From a checkpoint of a small image classifier.
Model: 13.6M parameters, 32-pixel images, norm groupnorm, activation silu, depths [2, 4, 2].
Training: muon at rate 0.0097, batches of 128, held-out accuracy 91%.
Data: trained on microscope photos of single blood and bone marrow cells, 48542 training examples, 63.0 epochs.
Rows from block 2, named by matrix and row number. Rows with one number belong to one channel. Each number is 128 + 32 x the weight over the matrix's rms, rounded and kept within 0 to 255. All counts start at 0. Numbers have three digits each.
# convs0: first 3x3 conv, stride 2 (model.blocks.2.convs.0.weight, 256x128x3x3), inputs 90-99, a 3x3 kernel for each
# convs1: second 3x3 conv (model.blocks.2.convs.1.weight, 256x256x3x3, transposed), outputs 81-89, a 3x3 kernel for each
convs0.0:109108072042101131080134170170215162173172217117107151142130141147164129108147131147121117177138079107101149078195134091141134168114160119139121130182086133126150107127201115123155124119126196131140183124120164146144139125169091116104111125110090157086136111113180156105
convs1.0:116149118150148139158120137081104086109097146107137099152135076153108132168160194122166147088148098133130171097090071135127127144160119081116100094126156117121178115118109124135152150146123112229199150124076113136092124134109150089099125088084
convs0.1:060087095118100078176154128132093089092095060084078101147144138098091100092112154153127068107093095139133153121098124099131186108160160196158153097138101131056080124095137109146168101074157160091122144129085120109109092146163126098101128129117097096112151098094163085122
convs1.1:113129069129138142106140186110093057123096067138159069168115108102124178161125103138116088094107129173155190131156108123111120111126126143145116114154125120052140101113099105147167110115126162064039115084091091130153158123107164137148138140141
convs0.2:153198206133141133133091098188204111236178145188125101101124085106057089127106077123163124083168124141135129120122118117128129149167117121120186122128152146108129133192142118106076159127162118086111122123135072102080167140103118161106163101107185214089145175108147136152
convs1.2:181122158114181186124102150118125161127142179172174080188159114102123150136135205153097098089113150148125136104153187111109144096074127156151127119115096139206151145116197149163099132151077041100174143226120129145150163154156153114097131082076
convs0.3:150153133128153095152148179084102091112084157133092186118145112126128093091135117126176144152143124082103129112148111101149135151154252130148125184110099157133146129119094137087101101098124117143160194122132139103169083117106124180137150129135161118072118158130118122126
convs1.3:141093068139129084054142108115158148116181194115129154155133115053141083148091110178111137148155113075125111137093099129158113120151140125141198146111080147107083114101114161115135119063106113081087177119195149133079109114100172182171075116203
convs0.4:108088120122178136114144118145184142116076085143112157189132202105120152117043121170151184159142100133070110087112113149142213136165130117091129181146222143155157094117122111176131122107108138132124125131101163090154073108138083095145135180103104166063057057143083141145
convs1.4:130140188145152137098114126128110099170054081074111167118137133103081135094102119117096133150119152148130099132138104184133126122160142143097109107114171144162076107099139115151089176135165178116095115088118092156151129164064209080171135121143
convs0.5:090144113090137086141095124143112130112123062127138124189112123179117085177195124162160139109129115081107090165106151108121153081168094149155118093070107125109108131095092131102091117119072123180133112063161111174107151184160137153136099104164137119160114111145152147188
convs1.5:129150123108086119157148110123119075099162143128055128163135102110138121091102140181114139187129177171148245140131146114147123151072134169079174119122060088206108148134100129113118127140063083176120113194131122223126092115156201175072104244143
convs0.6:131159173144117130156117045092179074121126101101111122123153139150098158165154133091095127091103103084150114119101163130118120115113121088155126090131148168098156153088145171150084195119091169117115135138171175124123146125150107118107128153136094131116194243123144171130
convs1.6:117134080169135120087135118106071118130054108056159153162127123104137098118126137063152114089114160142104131171123125109125142106178129139159135105170137135141117107174130144133166102093117102127188070173089175090161134145150157186123086103121
convs0.7:106126145131134165055077150139163164075153103079143125125148113137127182143103173113095172180208109174157154117109078116103089145091108154167151177132106139148074125124103114095082133109173071135170132048131132091177117123146125132120099122165192079097130141156046113129
convs1.7:148106142064119172130162130217176220108177111088113078116135095204155081093134094159124139155081112054162138069093076144125116132068164111134134154147127069134161123204121035110129169075046084069147057130197181183139076163172170140152160123135
convs0.8:115067107128117119076093118156221182203228144218255112133125140103154156124157118130141104138103086116081142104186131189174071105232170083065127064122148067116121130163155185154167120198150134191149156184122108139130122136176171145103138106114144131164133092107055126166
convs1.8:094083130124105200121084152086066090111081098155098191131169141112164162157087102125085111104091078151125124110093100101116104077138140154118110106086125120096110107103147146147081160149123131185104176069085123103101071063104101052164091112109
convs0.9:163125126111116159167149092126187124096101112094060091100085130107141129129123174090094151101120090056175123077146162098150071146131100170153183179128249122163160112161076090164192130107127139175118092140207131112100155090148076181087152120195122151118061108115028080124
convs1.9:208189128131158127134174182133086208128160128153161110116167183066122145076135126141092180147138158154168159074108090104114075068035100150151179104120140106170126097113098114136180123155114100210218181130102133104100111149101077154187214135147
convs0.10:090122113119118071105139175069114132154164174153151104132184159104141145110103133105150083148130160180121163107096146108116107113068164110151175119092171103130112149132102116097125122129134101086151158178130117163179147213108057132130105123165097126114138105106057192150
convs1.10:182149105094125079169188161101079168127150093128101123111167208116181142126110133183115152138104115105158169173105100126100121135165144108146097114139126120128122094167123091075069132121072057154142145133077153067096167136115174145143134196139
convs0.11:100051128159188075109087162103159112079118118112126136106159116130176229093134114161119121106102154060141154075143076079052177134117101129117096190156145188120187128123138095106143119139139093068126122111122105135145154196165131123172144174118121156165060124156075093098
convs1.11:115084167200126108130174112193134077109093146157161140169135067130123088124094118176109134104155042116136171149112072137128136122133098146126131116135140118122125147137114154185136158137149159103130153059093107124158121179099173114121125087155
convs0.12:099130076150135091065103170151136115149152115078195176144100168148188166127161181135125113081163068135119147124116064109066114137096120141093100139103126138149100101109094078116092069147152140065148143059125179101118127115155122120107129167121114098097123060115145077138
convs1.12:117132199123125180126141103155137150152141149106105111108151160083127149118077097093119167114090133174170154139125131132132137175133112111051075072096133101099135054084112095130092140111170112132074147136133169188169116177154151158143191091152
convs0.13:125159144082077097135113101143117112158125107137129138057090100108134075123120097117114108087121135117191099077088068136135160148171147170201117091145138133098132134167166060144165141173157112117115155136140117132113073129134129142109107152053159153089132154140114131135
convs1.13:121093104142093122162111132109110122131098124153129091122063173142142058124201156106153182084127127067106133114146096096091125140127194130126136118126110141134117167095098129148125096157193122101112154096093147148077144124110117157132130076142
convs0.14:117115061146159116104140161099096158084146088116094089102112137178102115175125115129158116148079159140169116166164180126105098190116122201132101121115107153164147124134108128118086105062136146148081106112139125143165156080174059105117134141137099108153068102097141113078
convs1.14:135110071147075119099118178120106088140075133106133084073108166136109158111134103147148155064100109104098075104089100099102134145133082188079152097059125087128109132107103116113135062119134094057104121164164091203095053181201114164142137105111
convs0.15:098153072151148120102113063105128169110102125094120076165094149098058174156127105090133140187181209085158160104123180101082135095076108146134124134110095137087157144078099140132057114107121152126126100091149094109146134145130162125118139145122182120108124082144128108138
convs1.15:135135155112135119158156168110074151113111114066107071114130136136139163134103080162125152108136125095191135108163126110090127105098120195065091143148079180073139141165152143121135137118129120121163120090202140108185133114134109141141092123159
convs0.16:151097112073119096157134144135129100093116155127094162127145116168146168151200177169168103107153099151158142171155124163139098149145124051144187120100156147082145143148102094113129188156138100180099131124068095106145114103094122079126107100117097095081091113149102094181
convs1.16:219081057159126174164184161134075154140101091129080106149177145109100119115141161148186076159175135150106110079166119121086147083066107141112119175127134112102209189213137162185123154142064196112141115095105135144144041152105117101108088151148
convs0.17:150094144135085074186149100167141120127166156064141169080125067092068116116103132123106158130160134163166132116048126123144139106107156101133108120107167152157154133117162126118127143125139164124113132080115091080148132121136177161150129114119114118121120142106126156150
convs1.17:171133123128120151097128129150091125139181118125147148033071095148124132112128171138089136177126134153104091127122096116114115089143149135150191086186157150101119102069082118094136108106103143134139074053102154150106065061078140134149134151146
convs0.18:132049132085137137138140132119100126118039074073081117141084096102136080112118071141120177159224106130116067084121168090152117090145145106131065144110128137177088166156127140140149118112130102165119139132085160133141104139103060170082129148136201112145180117114091151170
convs1.18:098079148130137124126158164159105115112062155182183162085111126114117081085116055112066121070159103131100124170147142121120121090100100153097155147127097114126114162164115145146170093084120131122068104144087123143110096153153105082113122166112
convs0.19:117157161117157154095119173088097136129111099078128113150153156159143172121127169209123133193149133178128095103156142153104058082070131127111103127174128149133155137122123103112125100102134081119113186153131084162144073121106114083108099100156155120219107066190127096123
convs1.19:048156134082139135138134151125137125184121122093103140074167049117082116170197117146135115146163172086149152098084109123113166132093146109107096117117091159126083106107202113162132151199144182143124157094120110093144110120087146136141160161134
convs0.20:216123141097140158074089102139153146141160164132148125077139097115120116083138062129079107072098139113129165098095120183150148140163092099162146141148187129140151106094102133159153127123121145151077097135123140167130108180188172116148135166182100077113147114121169181145
convs1.20:076064104108122090082118136137148088194186070128115080147063113169101179144134133142104051126162093244085111123134151051126148136116125136172094131070167140140198172223185147120130105129074134088055062131131027118149133148143163085098146076118
convs0.21:071127138141116103127088169098099126073098075106119128101099072122146131095140108105192150095138117174146098123126085157131121143164141129152102160058108194119114100107079116104123104126104150141129177137099094141061185119122102114097151162171119050098130077163175094172
convs1.21:160119199137092166123167192108182122148133131079092150134147164143136142091125100154162098162126173106101085172120113156122139084107104121160135149134173140136157192200119146190106131101113138146131112121126121136155180091085152067149106209115
convs0.22:153121040143226121095097121117148125164123089155116112124066109097123121116163093103124013121095095131142095114121179128106154082105077188121087074114082128154125108125167100165094102141140099155149118105146105166093127141161088146190143174163123141123144125102122142145
convs1.22:118096146120135149133119134185123127154120116174143148112163127108125123101153113143186138111116121121101073119104144104122153153109143160149102165132128148137153141122136116130124114092092166108095117103182111058194115124126096113163134130082
convs0.23:140088094141085112093101088118129137164130087103107091146091142080131110110065128123172158136168177085154165121139131134142152110166103092104093072106114090107074146135112102110135126165119125119194116146114138169147149201126107118195103160111163153137195145134159133121
convs1.23:115114101153125160181178111194116127178085113111122180122121075126162121117058117150085142103153067162089132132165137115136094103141137097161140106129109108184075118103131101118179148156116107203140126134136145109092114142179138121087102103160
convs0.24:092132187089099129159146156079105112114104112114121100053102084133142127147124145170191153124116130102116114124097125159115152127119153140078134104096132125137102169107138180138158133154149145096134146091149064158148136146088139177141084098139103134101160167112138117125
convs1.24:104067078157088133114110155123116099112139156122164115125080165089088050128133113143108132088118078104114123110117106133090154070110179104083119145146126118094079139156079161111183070037141143108108050067172059150130148171109087097118143106050
convs0.25:147139185139173110078116098079078155126127119147095111106089130154095077119125088091101114136049099125149171102192055127118128123161156067152158154114068168087129078157126131094119086107112092151122162122121068131138107094045164144118174103152116176126113059089115110091
convs1.25:233105146108125076138127104159151132114159120180138147097201095075102173103095205092108154148138139082151148125160158110155142126159111123104190198148108098108191165160085140130143046054088111100150125192137118152129113194144176113100150121114
convs0.26:139122111091105182167135128073106088114120145135158133114099052104176131103206173142162175162139138042168187160113120189114124132089053137190101142117131139138124112197187064125129113155111113157081144102112144165083121123156133112073176114141103094092174139089134140115
convs1.26:123153113149141135187078128153139153159167119156097107140127055098132104124125122149115068145128127158222113150118146157145120110092142116170163150136125158085196138131080093154157095127098107136194162141114187114115114128170112137134123081088
convs0.27:124089139204238147143111141099103116088096158121157146121128098088115087149172124088069106137139127170120069169125163157112154157129178091084155089136151139123090105173141089116125129123121158125098088118107116101160081086113123071140165139162092129093103120126117105104
convs1.27:076111071146116097123136183131163145117156058165143110094174095071178144094073090167145079124125105109099099116148141137131133167197138110084153135166126137101140155177093128109116118130162181067155102126079135119124081136183090103080082069122
convs0.28:180141079174090151125176122098196088133167076130086086121141186121123165139143154135103081155107133124131148127128110126118077134058131140182133140186068101125127122072119125108140156200110116144147111107089137114121192104126116138113097177153123097124148140123163148137
convs1.28:213118166133159159140066136106146173153117135117124087187122113103167154155142103163182200164135126141157158126117065117101104144122119134094126161156110145177153114125131129137109157164147125131132121126143090099116131184155163134118162124118
convs0.29:119124157144072154171131096067129119065125126080157120099125201109174108127134099106137075116118118169098181194138074072064107059106125096075184096074143120123064072147154133095111082142109055111114121115091081110145150164137079096100125169127109128073157201101166087118
convs1.29:118086091160146148157119115136083039096128156141139135171144125119097183109120186086092178095125136139147103112130135107090073151146146094142224098056144114117141156182160117112192110140110087137139127152099131104123143147113186129139154169121
convs0.30:106158143112119115133122118067074113096079090134144137150101077153128082127086148118061104146162125178076132087070091109123117152110132123097157091071146127113141137118159130078137110118094173080116139085158124102163120151169108116141112092134164119159111124123137125094
convs1.30:100076077152132110140152172112105084112109117067097127079120137080056154128094179117152142142109151118107165097172077132152165184106122181133092143152123176082099085137206170064108035155134142113126114095067091110048098139133120144130081176153
convs0.31:177129113175135138114122091196125113088141159094146100193186073117135177159170146162075147161101101133119187127138186143155154154098105158107119151102095100093110132112167109173112089163149137149091101073168111139136112112149109178093144115150165085147152124168114100088
convs1.31:136111096088104110130078118175177133141086113176101104097152190145115123166112142110133111187100102117135091104170115182159146143090155147123145154132118138118120203149135147157148115131132088095128104134113159116108118173138127087129160156167
convs0.32:090154117109159129132133084183058116143119092131149146134136200140122116087097146164092099058147112127087116146138091154202079135132145112131113141101147125091073094150123072140168190149169141123152129104161101113103134123129072104102167133135156174157107199111166109158
convs1.32:081152088068104161060131136164159166173136150184143123132123170119111114086107191153146082095087140141131153123092141148124127130140161123092087152037126094101134094070065117150064122109165119107105121153090122147142104139101089098098170122093
convs0.33:167095101145125124205181192194135130140130131103134085123144165114176133143133135170148127090118126137197127188143152186172128159066190176108105165107158077095102104122130151101118120090094099136150127117144109066098157113166171140098130110101097135172154218097207188134
convs1.33:145147185105181102093082132189076139187132148142123078170115131182171174181176163088150083169117130108075079137087176146071130158143125129080108098158178141120136125105150103126116163115124186087108118105162111134178113103114160193180206150118
convs0.34:130100142179115123140177207077063068110116098072120081111107132150129119121130158059132076145113112161138096156044113121084147144096091111123143151149108172134155113138117172141126165117137157066082111154095095122136026110141102144182125146146118113131152153118173126125
convs1.34:160070101111107146037094111080148187106091129130102145131073164101124149140101140127096137119090115186118101103118124136119106167196146122167152130182054103114098156106150094107181151140129194156117126116136131167163169145066139185122163134146
convs0.35:142167156117046124083104127136116133101103148083088111159139144181141141112153167168191120221132130108137143112178140179133095163055126093135094135123065114168094168091119201096117130132109134125071202084138172122117198096149134085108146152189098122141162096149215155148
convs1.35:192126157089169141144104124118100107131128093110098128240164121148177147145125101168207121173159159135161190161176175173152226110140138120123113104111153205121149116113121095141108164153174148147126102121143138131120208150107151186185125142099
convs0.36:164169062138132076075143096111097105128110134128107178127068122153104174110110195124169100141172149100104102225080124055152087075129075084065185180133171101112123133115122098113137162118167092136118148140087084122067159109131115132124238122126109130147143114130106153136
convs1.36:100159202164148118072161141113122096157115125169114187123179174183157092127173119119139140144172119116108139119103123137115133081110141103180077163137149131131064124149099109166127084061092108069078170150134102080099139144140150115112104113103
convs0.37:132171124158105101162140162179109128099120121141114154126075106120130101159090105132120091080130124151153121102125117078101093102195128087128192086141112074110122116127094138126139101136113138164141137093136152145117125180112127152116120142101151149114113117155128105166
convs1.37:160175121107173146135118147173119144186171176160062051188129083147157111196150183137125148150183059141146123104168146071134131115086066120104113114115166084118153132131140172123098131080181128166155085189109135168123156141122094126113098070123
convs0.38:136138110191194124114094134158135159148115130168124096134093065161100081108151099145143169153158137075142138115212107152122088132130088065101139072153123105142136145141124091160126082169118142162182131150151147149137180153153110123143083133162156123132123138128137212136
convs1.38:136121100173112105069080047139172174136134116099061083103114118143152101115127112166146139148162140110181123164078128151106079140097111134118139147143152062179167201105122173179189134085092126131116096120083096141118113100111126108125167168171
convs0.39:115156149189107155114163150117146110182123225150182163110171127179138139098142122153205099147135115160143199079136188100130113149177142109084095142160089147111056131140092130116083103146113067151135146125106149107105098094178169114135123114117070094085117133163107109160
convs1.39:096084152137132116142096108121148119123124115144103121102096161119119174108130144187095064134193122118187171088191153121129125085128119136089151148069131159102115114111121152128124166121131201051127135136149093169127102110111132153142081081107
convs0.40:138115091163152140085087074118085151113128170037145098125154129114153109093148145122171129125157129101140153114112150100144203125106139145147156108131161047104174104166138136136128121144112148111122175166190114141128150158109129153162133176185111138112102116179063128146
convs1.40:133146110101129157152148089200135152113108184078143181148155082175105132133073131124110180136162196113151120132121090118160070118136109175114112065068136149101122063094130146085095096146147139083160135076132185146078133099126078117135119117153
convs0.41:122156145176127130148158151158183152222125206146220137104131147121109136173053129106151109107100146175122082143179074172097137132133094133109127066123122070114114140141131141144108095106099118122146089125165116121113196179119145155129168081140139200163137119172106082135
convs1.41:094151065122210191068217158096129111096099136145117141161128146122122104138073086128073207115163116132157116153135125098136105111143195117134068205146154160144065137090123116112151097074115090085130136165094082111103118149107141181150136150129
convs0.42:142162136089071164059152073139105083132114178088115181148167129136150085089132046139183140133123105132125075163149130071144134097143167136075110142120197128187136092149112115122087114156171200136120109195145127162126200156147138134141141129109105109059113190124144172168
convs1.42:116125150142170117120164116112090110088101025107154121184079124129139118075098077169109144119106128158122194135159111137134105144064135218100130072110164060087187139142184121120147111116166117101136061115145117143121142174094149154132133084136
convs0.43:097138147124178131082093090131117121150162065114163064137099192139090106122142067097140117146101130133137097090120118132113134107136101184114105094076075076147126133114122083168155099187140126118136120180162120121108124126084149079206110208131083115127082128175093136135
convs1.43:168150115146153143133131051053082146075105127129149206114141102103111175151137145103140103213123093120157157119122128100141122113196131117154124098135097123122125136228203130156184133081135157085045108128135093115131120072123163138092144117120
convs0.44:112159105119060190103136099109106147063096113138143144094103154109081163143134171217149132149135096124118127137195148095147130143130159095125074111134111143135120152172142109066144108088126128156213179102164106088104066148113120099119133157149092154115110138102108178118
convs1.44:174128071141148083124153119074141163088120126083089145178123197119157245126138104153120182135186147096127131155133097113166123110113119116090105152148109173098160145135060145159144134132125129120225089083153111106123091146185113107107119127154
convs0.45:120133083139132153156115084135097051144110097117145089137131092116143148113132138120097130094111180154109180147109119125071140109157110181113087116134127111107119122117127190102101093125105145108135158143121119105086096120078130106161080139111114123172111108127134104158
convs1.45:074069113118133065131151144128143102140127130140158126111139148104113150118161131093192136162163189163164073171172130124113127203149145151118137148119165092078155116157135101191132116120119085073146074121092121174117189152126173173174158128170
convs0.46:051114102087160191155147135109172132146174168111096137140114046154114111191138087079116080090160190133173132236163073173149076145158092105128201097143119081103174123145097099131119129151127089167150134077086130122145162114126125130123127099092134123128126142078101121149
convs1.46:069083078105160077067080127096103105045105104065101105105102124146119152069134117106153168171088100117109085134126180153179134108119107096142165107124096059179117164123097131093098094101106134091124097145136086099125147133180130148127100125167
convs0.47:137145171122161111135127098108117160121097175120124146170089175189144159148068085101138131157039146111092082188103125114141089114076099121078109085132123150139173162099127125117117131128189160077192148147100112133152132134089128160163119079145129087120122145086111116081
convs1.47:121134110143149146169198202099098120125165110114125088148133106116141142084176094118095147133109125111097134164121133098133090099113069150102131134122134075158094142130181099127131147155128063039114133193156179125078164086122148112213090199122
convs0.48:117114174061104132094111154172137066104112117087114160186186139173160136144111145100115090133131116129104061154045132106087164174197127109109143152186189140149167131152131126121113087096157140114123098121147120096119138111142121120101107126135120104116137120091115142131
convs1.48:169125115121140129177112152129111116118093099086118141072139143122109082118147135142112163166179115121154169171137135138139145094184111127125116114104126186204049162137133130119151160144135118147152112125122163118057105144121121137127113115170
convs0.49:148115151072119103120097132149105077173165076144137151104094169074161212125184165158188175091097086120092133122141056164119150120131096135154159110110123162184149182117131132127109127124170123100139105073158099118136089134154123162118084086158134157143188115145156097061
convs1.49:099134113093083132142121085128099181095087106099052055188104129072109151149140139180145094119114135076127186084169124115168136069144102139083093158096138143123107176154124126110091158179125114141079111100106170185142128067183102169130121121114
convs0.50:071131157194143140099150156185097168134175138096159125081098098159139117107116132144136138119090149085172074136170079152160078107072175138081109158128133117134054138125138073120116110133169077116174197159119159154111148135184189196120093117135112120140105116155143127127
convs1.50:064064091084056100104171129158106155069151135120121136117205129156101085113081146099108146122127139132172107127122133151124118126187122130107100190080119096101123092143067138140120145162173114176131168125134115109124160111170162131075146092107
convs0.51:141133111108100161154086153128112129132129097070077098100160075098096134103112071168135106078109068100105125114137117104104043139174079134155166124153091126091117135088127097128153155195189121115155147093133118152131113127152141114107087198114122100131086081096087097101
convs1.51:163179141117059139090100171149174144141109136135188115173102103115118079120119122132165205085105150098100069144121128144210123115110133140125133103068134097103114104138116116169141073119098066107147106154141138126094155154170088177090136142083
convs0.52:095102087175138152179126126134102107103136123137184188057083146086134153133132089095095129112093111098127099139077099086156074090096096163137100132157134140103133145121067132109120119090146093106186141074141123132138195136126156141121190101131205124112167128080115087153
convs1.52:108071129140120203069107121110117171144107144078146056083118081129135109132076148128110133071133099072119185108141137141096172120178126111103120108112130153099126077117129140119107159095144034165136152163083090158139111129096180171177129109097
convs0.53:162139104204132119180123098172120092125115143115109149130123095113068094162121150107137068158102138100121153200123184050075127152066119100107111149170119117086131172185112072127149108138182119062107199109124137137145112117128087116117071183111139145156195125142075077092
convs1.53:124113155153177129143133123082134075097064131136097146106171134133074062074149113075111126164103116174084154123120107154137115181097137140126166088102103107152152138117134087163169074133137118060152086119111169157121109169159086082085138106192
convs0.54:170109115148178131135086127173129128145112124114126132109138109113099141111118157176146124144146137181131149115164110162137143073121131091145182098107181139177183116103159083134129110097102088114161168122135153111089151124112121127121095061137127127132073100092083102135
convs1.54:135167117176107071105176166148133140166164129063145119135188153141142089136093124124170086182118114162137128136138173136128134133123086116131131118128113154080046108119150138092136105146149144126120164119113127072150140109151121180149099143149
convs0.55:136136142109119110099168140114094123112130128107109101114100160115139129120153129137184113180146074104103062149157101071202064104123173136101089144115079135145134146116141102147185119138143121147146106112109098178166111151136103134146099091068129231088062149136063103121
convs1.55:152138156060140133128160205131098171131157121126160171147139141101141201129128132114179102107081168086092083134100145163084064136119085110108073145093102122102104123126106145108200093110086153171084115120142152119186196109112113111098138126035
convs0.56:169139127082157130144123126153200167179138151111065118134148199141120124094055101103164129111116134102144195116117143119109114151085094129098069103143128156084136165149117190213187040114087114139128131143125132102085206166094139118167145094171106141124164140135108116107
convs1.56:179147172165183106099110082149128121122100119067083120112169136121160163199168198092120134166089131144094105072143100141114151105108161111174103088109133172167151098109066136109119143146138166177143107133128111141134097125095122145174134109149
convs0.57:142103162090111167184125121143102141099143107079141105114151166066174136122198199136095124103247166162108127126147124142137189172127140168103136127131140101090130126164175149108065157140083146112118135130136144167107180131121103164098117120130051109110080120132103122093
convs1.57:125144139154144134069143115144108144076167178038122135113204139097107148142157109164154097144126137102088052139124121107059122119139159110114107090124108152178113092164183137131155148130121171145112114147107134096171207174109148129140155118108
convs0.58:099070093143127129078154140192176122146151155215157180159141128169158183191173177143204173159109174185151127147095121108110159163135120095098169122115139110128113184170188103115186119119095200163113135149154153124156121123135106091191111180173160150188071091169110114084
convs1.58:149123130099147120086100124127146102118137089114094111068168176108131207079089166151139181110173161072136146180155159138145151103169128136103105118120103161132108102098110103106111131147122090141255138128104154186141134179169164130129121149131
convs0.59:179084109061094126098099152133161122137141138086071135173170132123097097096087109133097105124118093144079145121138156096111165093126043133133162138124130132117146086074069140086160052103104118144139104180108160164167197112151174115130109123167098086103160148100069120173
convs1.59:156165176125115144113145094123149143097103165137147145155101125156175151145131166141140161075124093119127109170117081104164130131161117164115099078077112141188092109104154084124081186189118122091126118134125147131075086129118122114163119187123
convs0.60:108127155138160101145102086093128099082077145164154162123135124109141095137109158117084075177076073133116049137132080168162110095185114093151115091105128111139158132132136181140093184102112103088098130137129122167142195143105083121181184184128137163090187130135158127165
convs1.60:109112115109147169106119067068141117122128144101122113103144181139124153069136148125122187158120136176119083222163128137179134131204102093128143123145132113142104140136198140162124131157109177123116142112139130125155167171093153116120140135123
convs0.61:143132084233106153118175171130149152132092126115101142161164147127176177149165147141120112118077129123144209135112092079103139102097144166098133111193129150113112107116083130098136092068100103152166117123155133140147148158112176169143128215091126119178117161159140150167
convs1.61:101175159075178138076095091198131183107054177023117152133167140179174124090140197117114166062133116135147160121132065142129132149098117187149179168086124132144098155067163132155162128159119209196050167021166184094147101061101162075123156078125
convs0.62:128121149142176237098101092098199128130101126105105106141115141167139154122135162164097158120109183105103129135139147073113132080165118083122148140130158171133117095127130166078152127142142164129167104113126147185125134083078103127100152090095120092136144113117158184142
convs1.62:106143141133078127121174134131179144122133108111107118123128232118143213107149112121159088101025171135068127107143167117066120160146140098106144129107165174240130095168121071147140064077161206142088141094138082116153157147171100140108130160157
convs0.63:107097102113144137139130132171117162186196214189107172128147132143113096125145094190128108121113115120113149127124170154138126165123115092104118147157133075141092134124109129079100093151139180147163119133159151164149175114173126109109116133121112120111112127185148155132
convs1.63:126156149093149132116095160165125173107122094039133118142089095167157138184076079100145109093121135119168148066135076168131135085138131131130155080086111129046105153111102084106082158128130161097092159131140192132140082091159106165253085121151
convs0.64:116075160105108120121061128097057131074098116093122168091124073068156085092132102165207182107172152132110156156150194114132111118074101137131121103109129092148134141133126100107116105141163095102158092166096133100168105142141163098148109173153159169149149156150125120180
convs1.64:153070099143213158134155151125170072152149083148197122212164119119090161125117237089117194095150078125133143121094108109126107140131120075121159112129128102113142177108130163138103143136147154084091088082133131180154115094136108176112162129112
convs0.65:095150195101135133147146158104127150120131158124131130091161073134135081180222161178178187110141131134177105060154142075150187133182112164081097154082154135106210158192142099139114129158147120129131068125093126117155169171110170136114121124082083140133027101051071128100
convs1.65:174116066115066093080116097135135154129119171114157149163108145081108164133090129090143142119117136101140157099144096073122140084102120117122093171128112115156139087146113106096108142094121117070115124154146149137166146120144127111156111119078
convs0.66:097084073065074083045107095134110142230187118175183066138119131081125143132118138078093157091129133135107151094129121153086198119062071164194110115144103129145124126124066162126154136094162163126128114111140126144110097130120208107131126199097178101127141170164116166180
convs1.66:132107154141118186153139183127120047134152131105138129109147115127133067152109123140137096118136106136088134110102162120129106162136155116171202146120135146083153125126105099125136142132151122123163153202093139131143131145156110138209120117100
convs0.67:119180182186168147144129210116158149149225153119125130093120173123172155153153167126128131126147195083125157114062064061072054090041090137145099119131114139107159114119100110157099139152120148132107182144093107129153144113150087111125180149180182222140113172156069119157
convs1.67:130142114194125120089124157145139135127097096113181105115109139090133063172161089093226114154120156124134127135148107131103106103127112128162099142096127124117124113118096185160143110130230197180173162111118159178145122104103135118161155141114
convs0.68:138135183165183143170173128089100169117149111171160154143137125127118124124158120165135144149139133089109182127130141093144101057116155123160131104089106123096108137158139130124115139128108141132110123114101153145142081112120139117127133134065117079130079105132138120154
convs1.68:111141133175141166139133197079105121144152103078087105136128087152144116139171162156193148095095128170210176057115141087092078058075090157124060125125115138082122164130092131078112155111128139143125155153212122109126080118109142095117120124101
convs0.69:126135198108181179064092105106095098130098076180143084105145121127117102165120131184181080108095170057159125099112141156133124149160114117108115115140087141104100105113117136152138101127133111130162118095145120154092098076096124141119071141186100134149130075157107136169
convs1.69:166114106136154142196133163115161171158093153077137186124139130158082136141088111136125153134107165057172161179129139168133167098142128184171158090076164125116152136132059133131078142135174156116125171074145148134117079115169096141135170163074
convs0.70:134157122103059107139147093164140163101128193131120157127095107092128117135166171109110090076133095158215114063065129214100112119118184177135099183120125131131139159127139182175123089123091138095173114114107118117161111154155152150140071127155131136153084118101132121128
convs1.70:127107176161112133120148151119148138141146185137115089160149118094105070071083114192110145154117105057075141154152146109117091135101129146116183108142171078128146151150097142107103136124152130173156190134124088064139124106135138123135107092127
convs0.71:133113121119124071092082107107179123167210139147211127138121176165107181139171131134134103161211156132150191140140172161125231106196109082104183115134156094126145109171178111168146174156172117086098120107135073129109112140139126145117125168136071134143112162133106150088
convs1.71:114118087123152108182150164149174154182144159134110186202164119167106143116140163097155150128092124153158169173168190108152131096172191094178088203085112148176187170138130111120109122135087090094141132139144125136129071069124063121175062132115
convs0.72:092098099104091069169145136161146133116144140141140170106097124158166124123181136172097190136185127154146179160181166146170173127173213138078096157120130096140133144150180091125126149109155138210130137099106115171179127137109132172101162146156137179162130125116097152100
convs1.72:134121115126132153119132186143094148147094137171106163158164131142162160103119161120048133125098122170105141104116115136089102110146108106153111172050088145179113163096109113098112094159107109148135017112122147151063129131104171090156125087176
convs0.73:074115128102121079041091118138111108094138160164143131126124097157150123139143128174117135162152174206153154115164154146061153088167106177088090123065068084104101207104135146139169093119193142167156160154113093127104152136110144202120112177126127089129122118132133078130
convs1.73:164129151110102141120164176141170121134172171170086164109097191128084133125164116150131116171151188145165131156099151110105129165111093108085145187105161146138114154149168137133144098115122134086148110148087114128159105058153148104198106181093
convs0.74:076114162121186177049156094110091179123121142118182155088084091150125109127146125071132124196142104163118069160133112129137140097141129161138128098108113118098121234193127156115091177117162178083147142107077144123172137122110105111150111115116091143107134135107149140142
convs1.74:145134105138095151109119149084135109128125139166142127082102130119130157027088074187157187159050175122126124126101107074092091150126138134086113123100082120218171109142127165168106103130093111144150132132117156160100124098156037118156138175081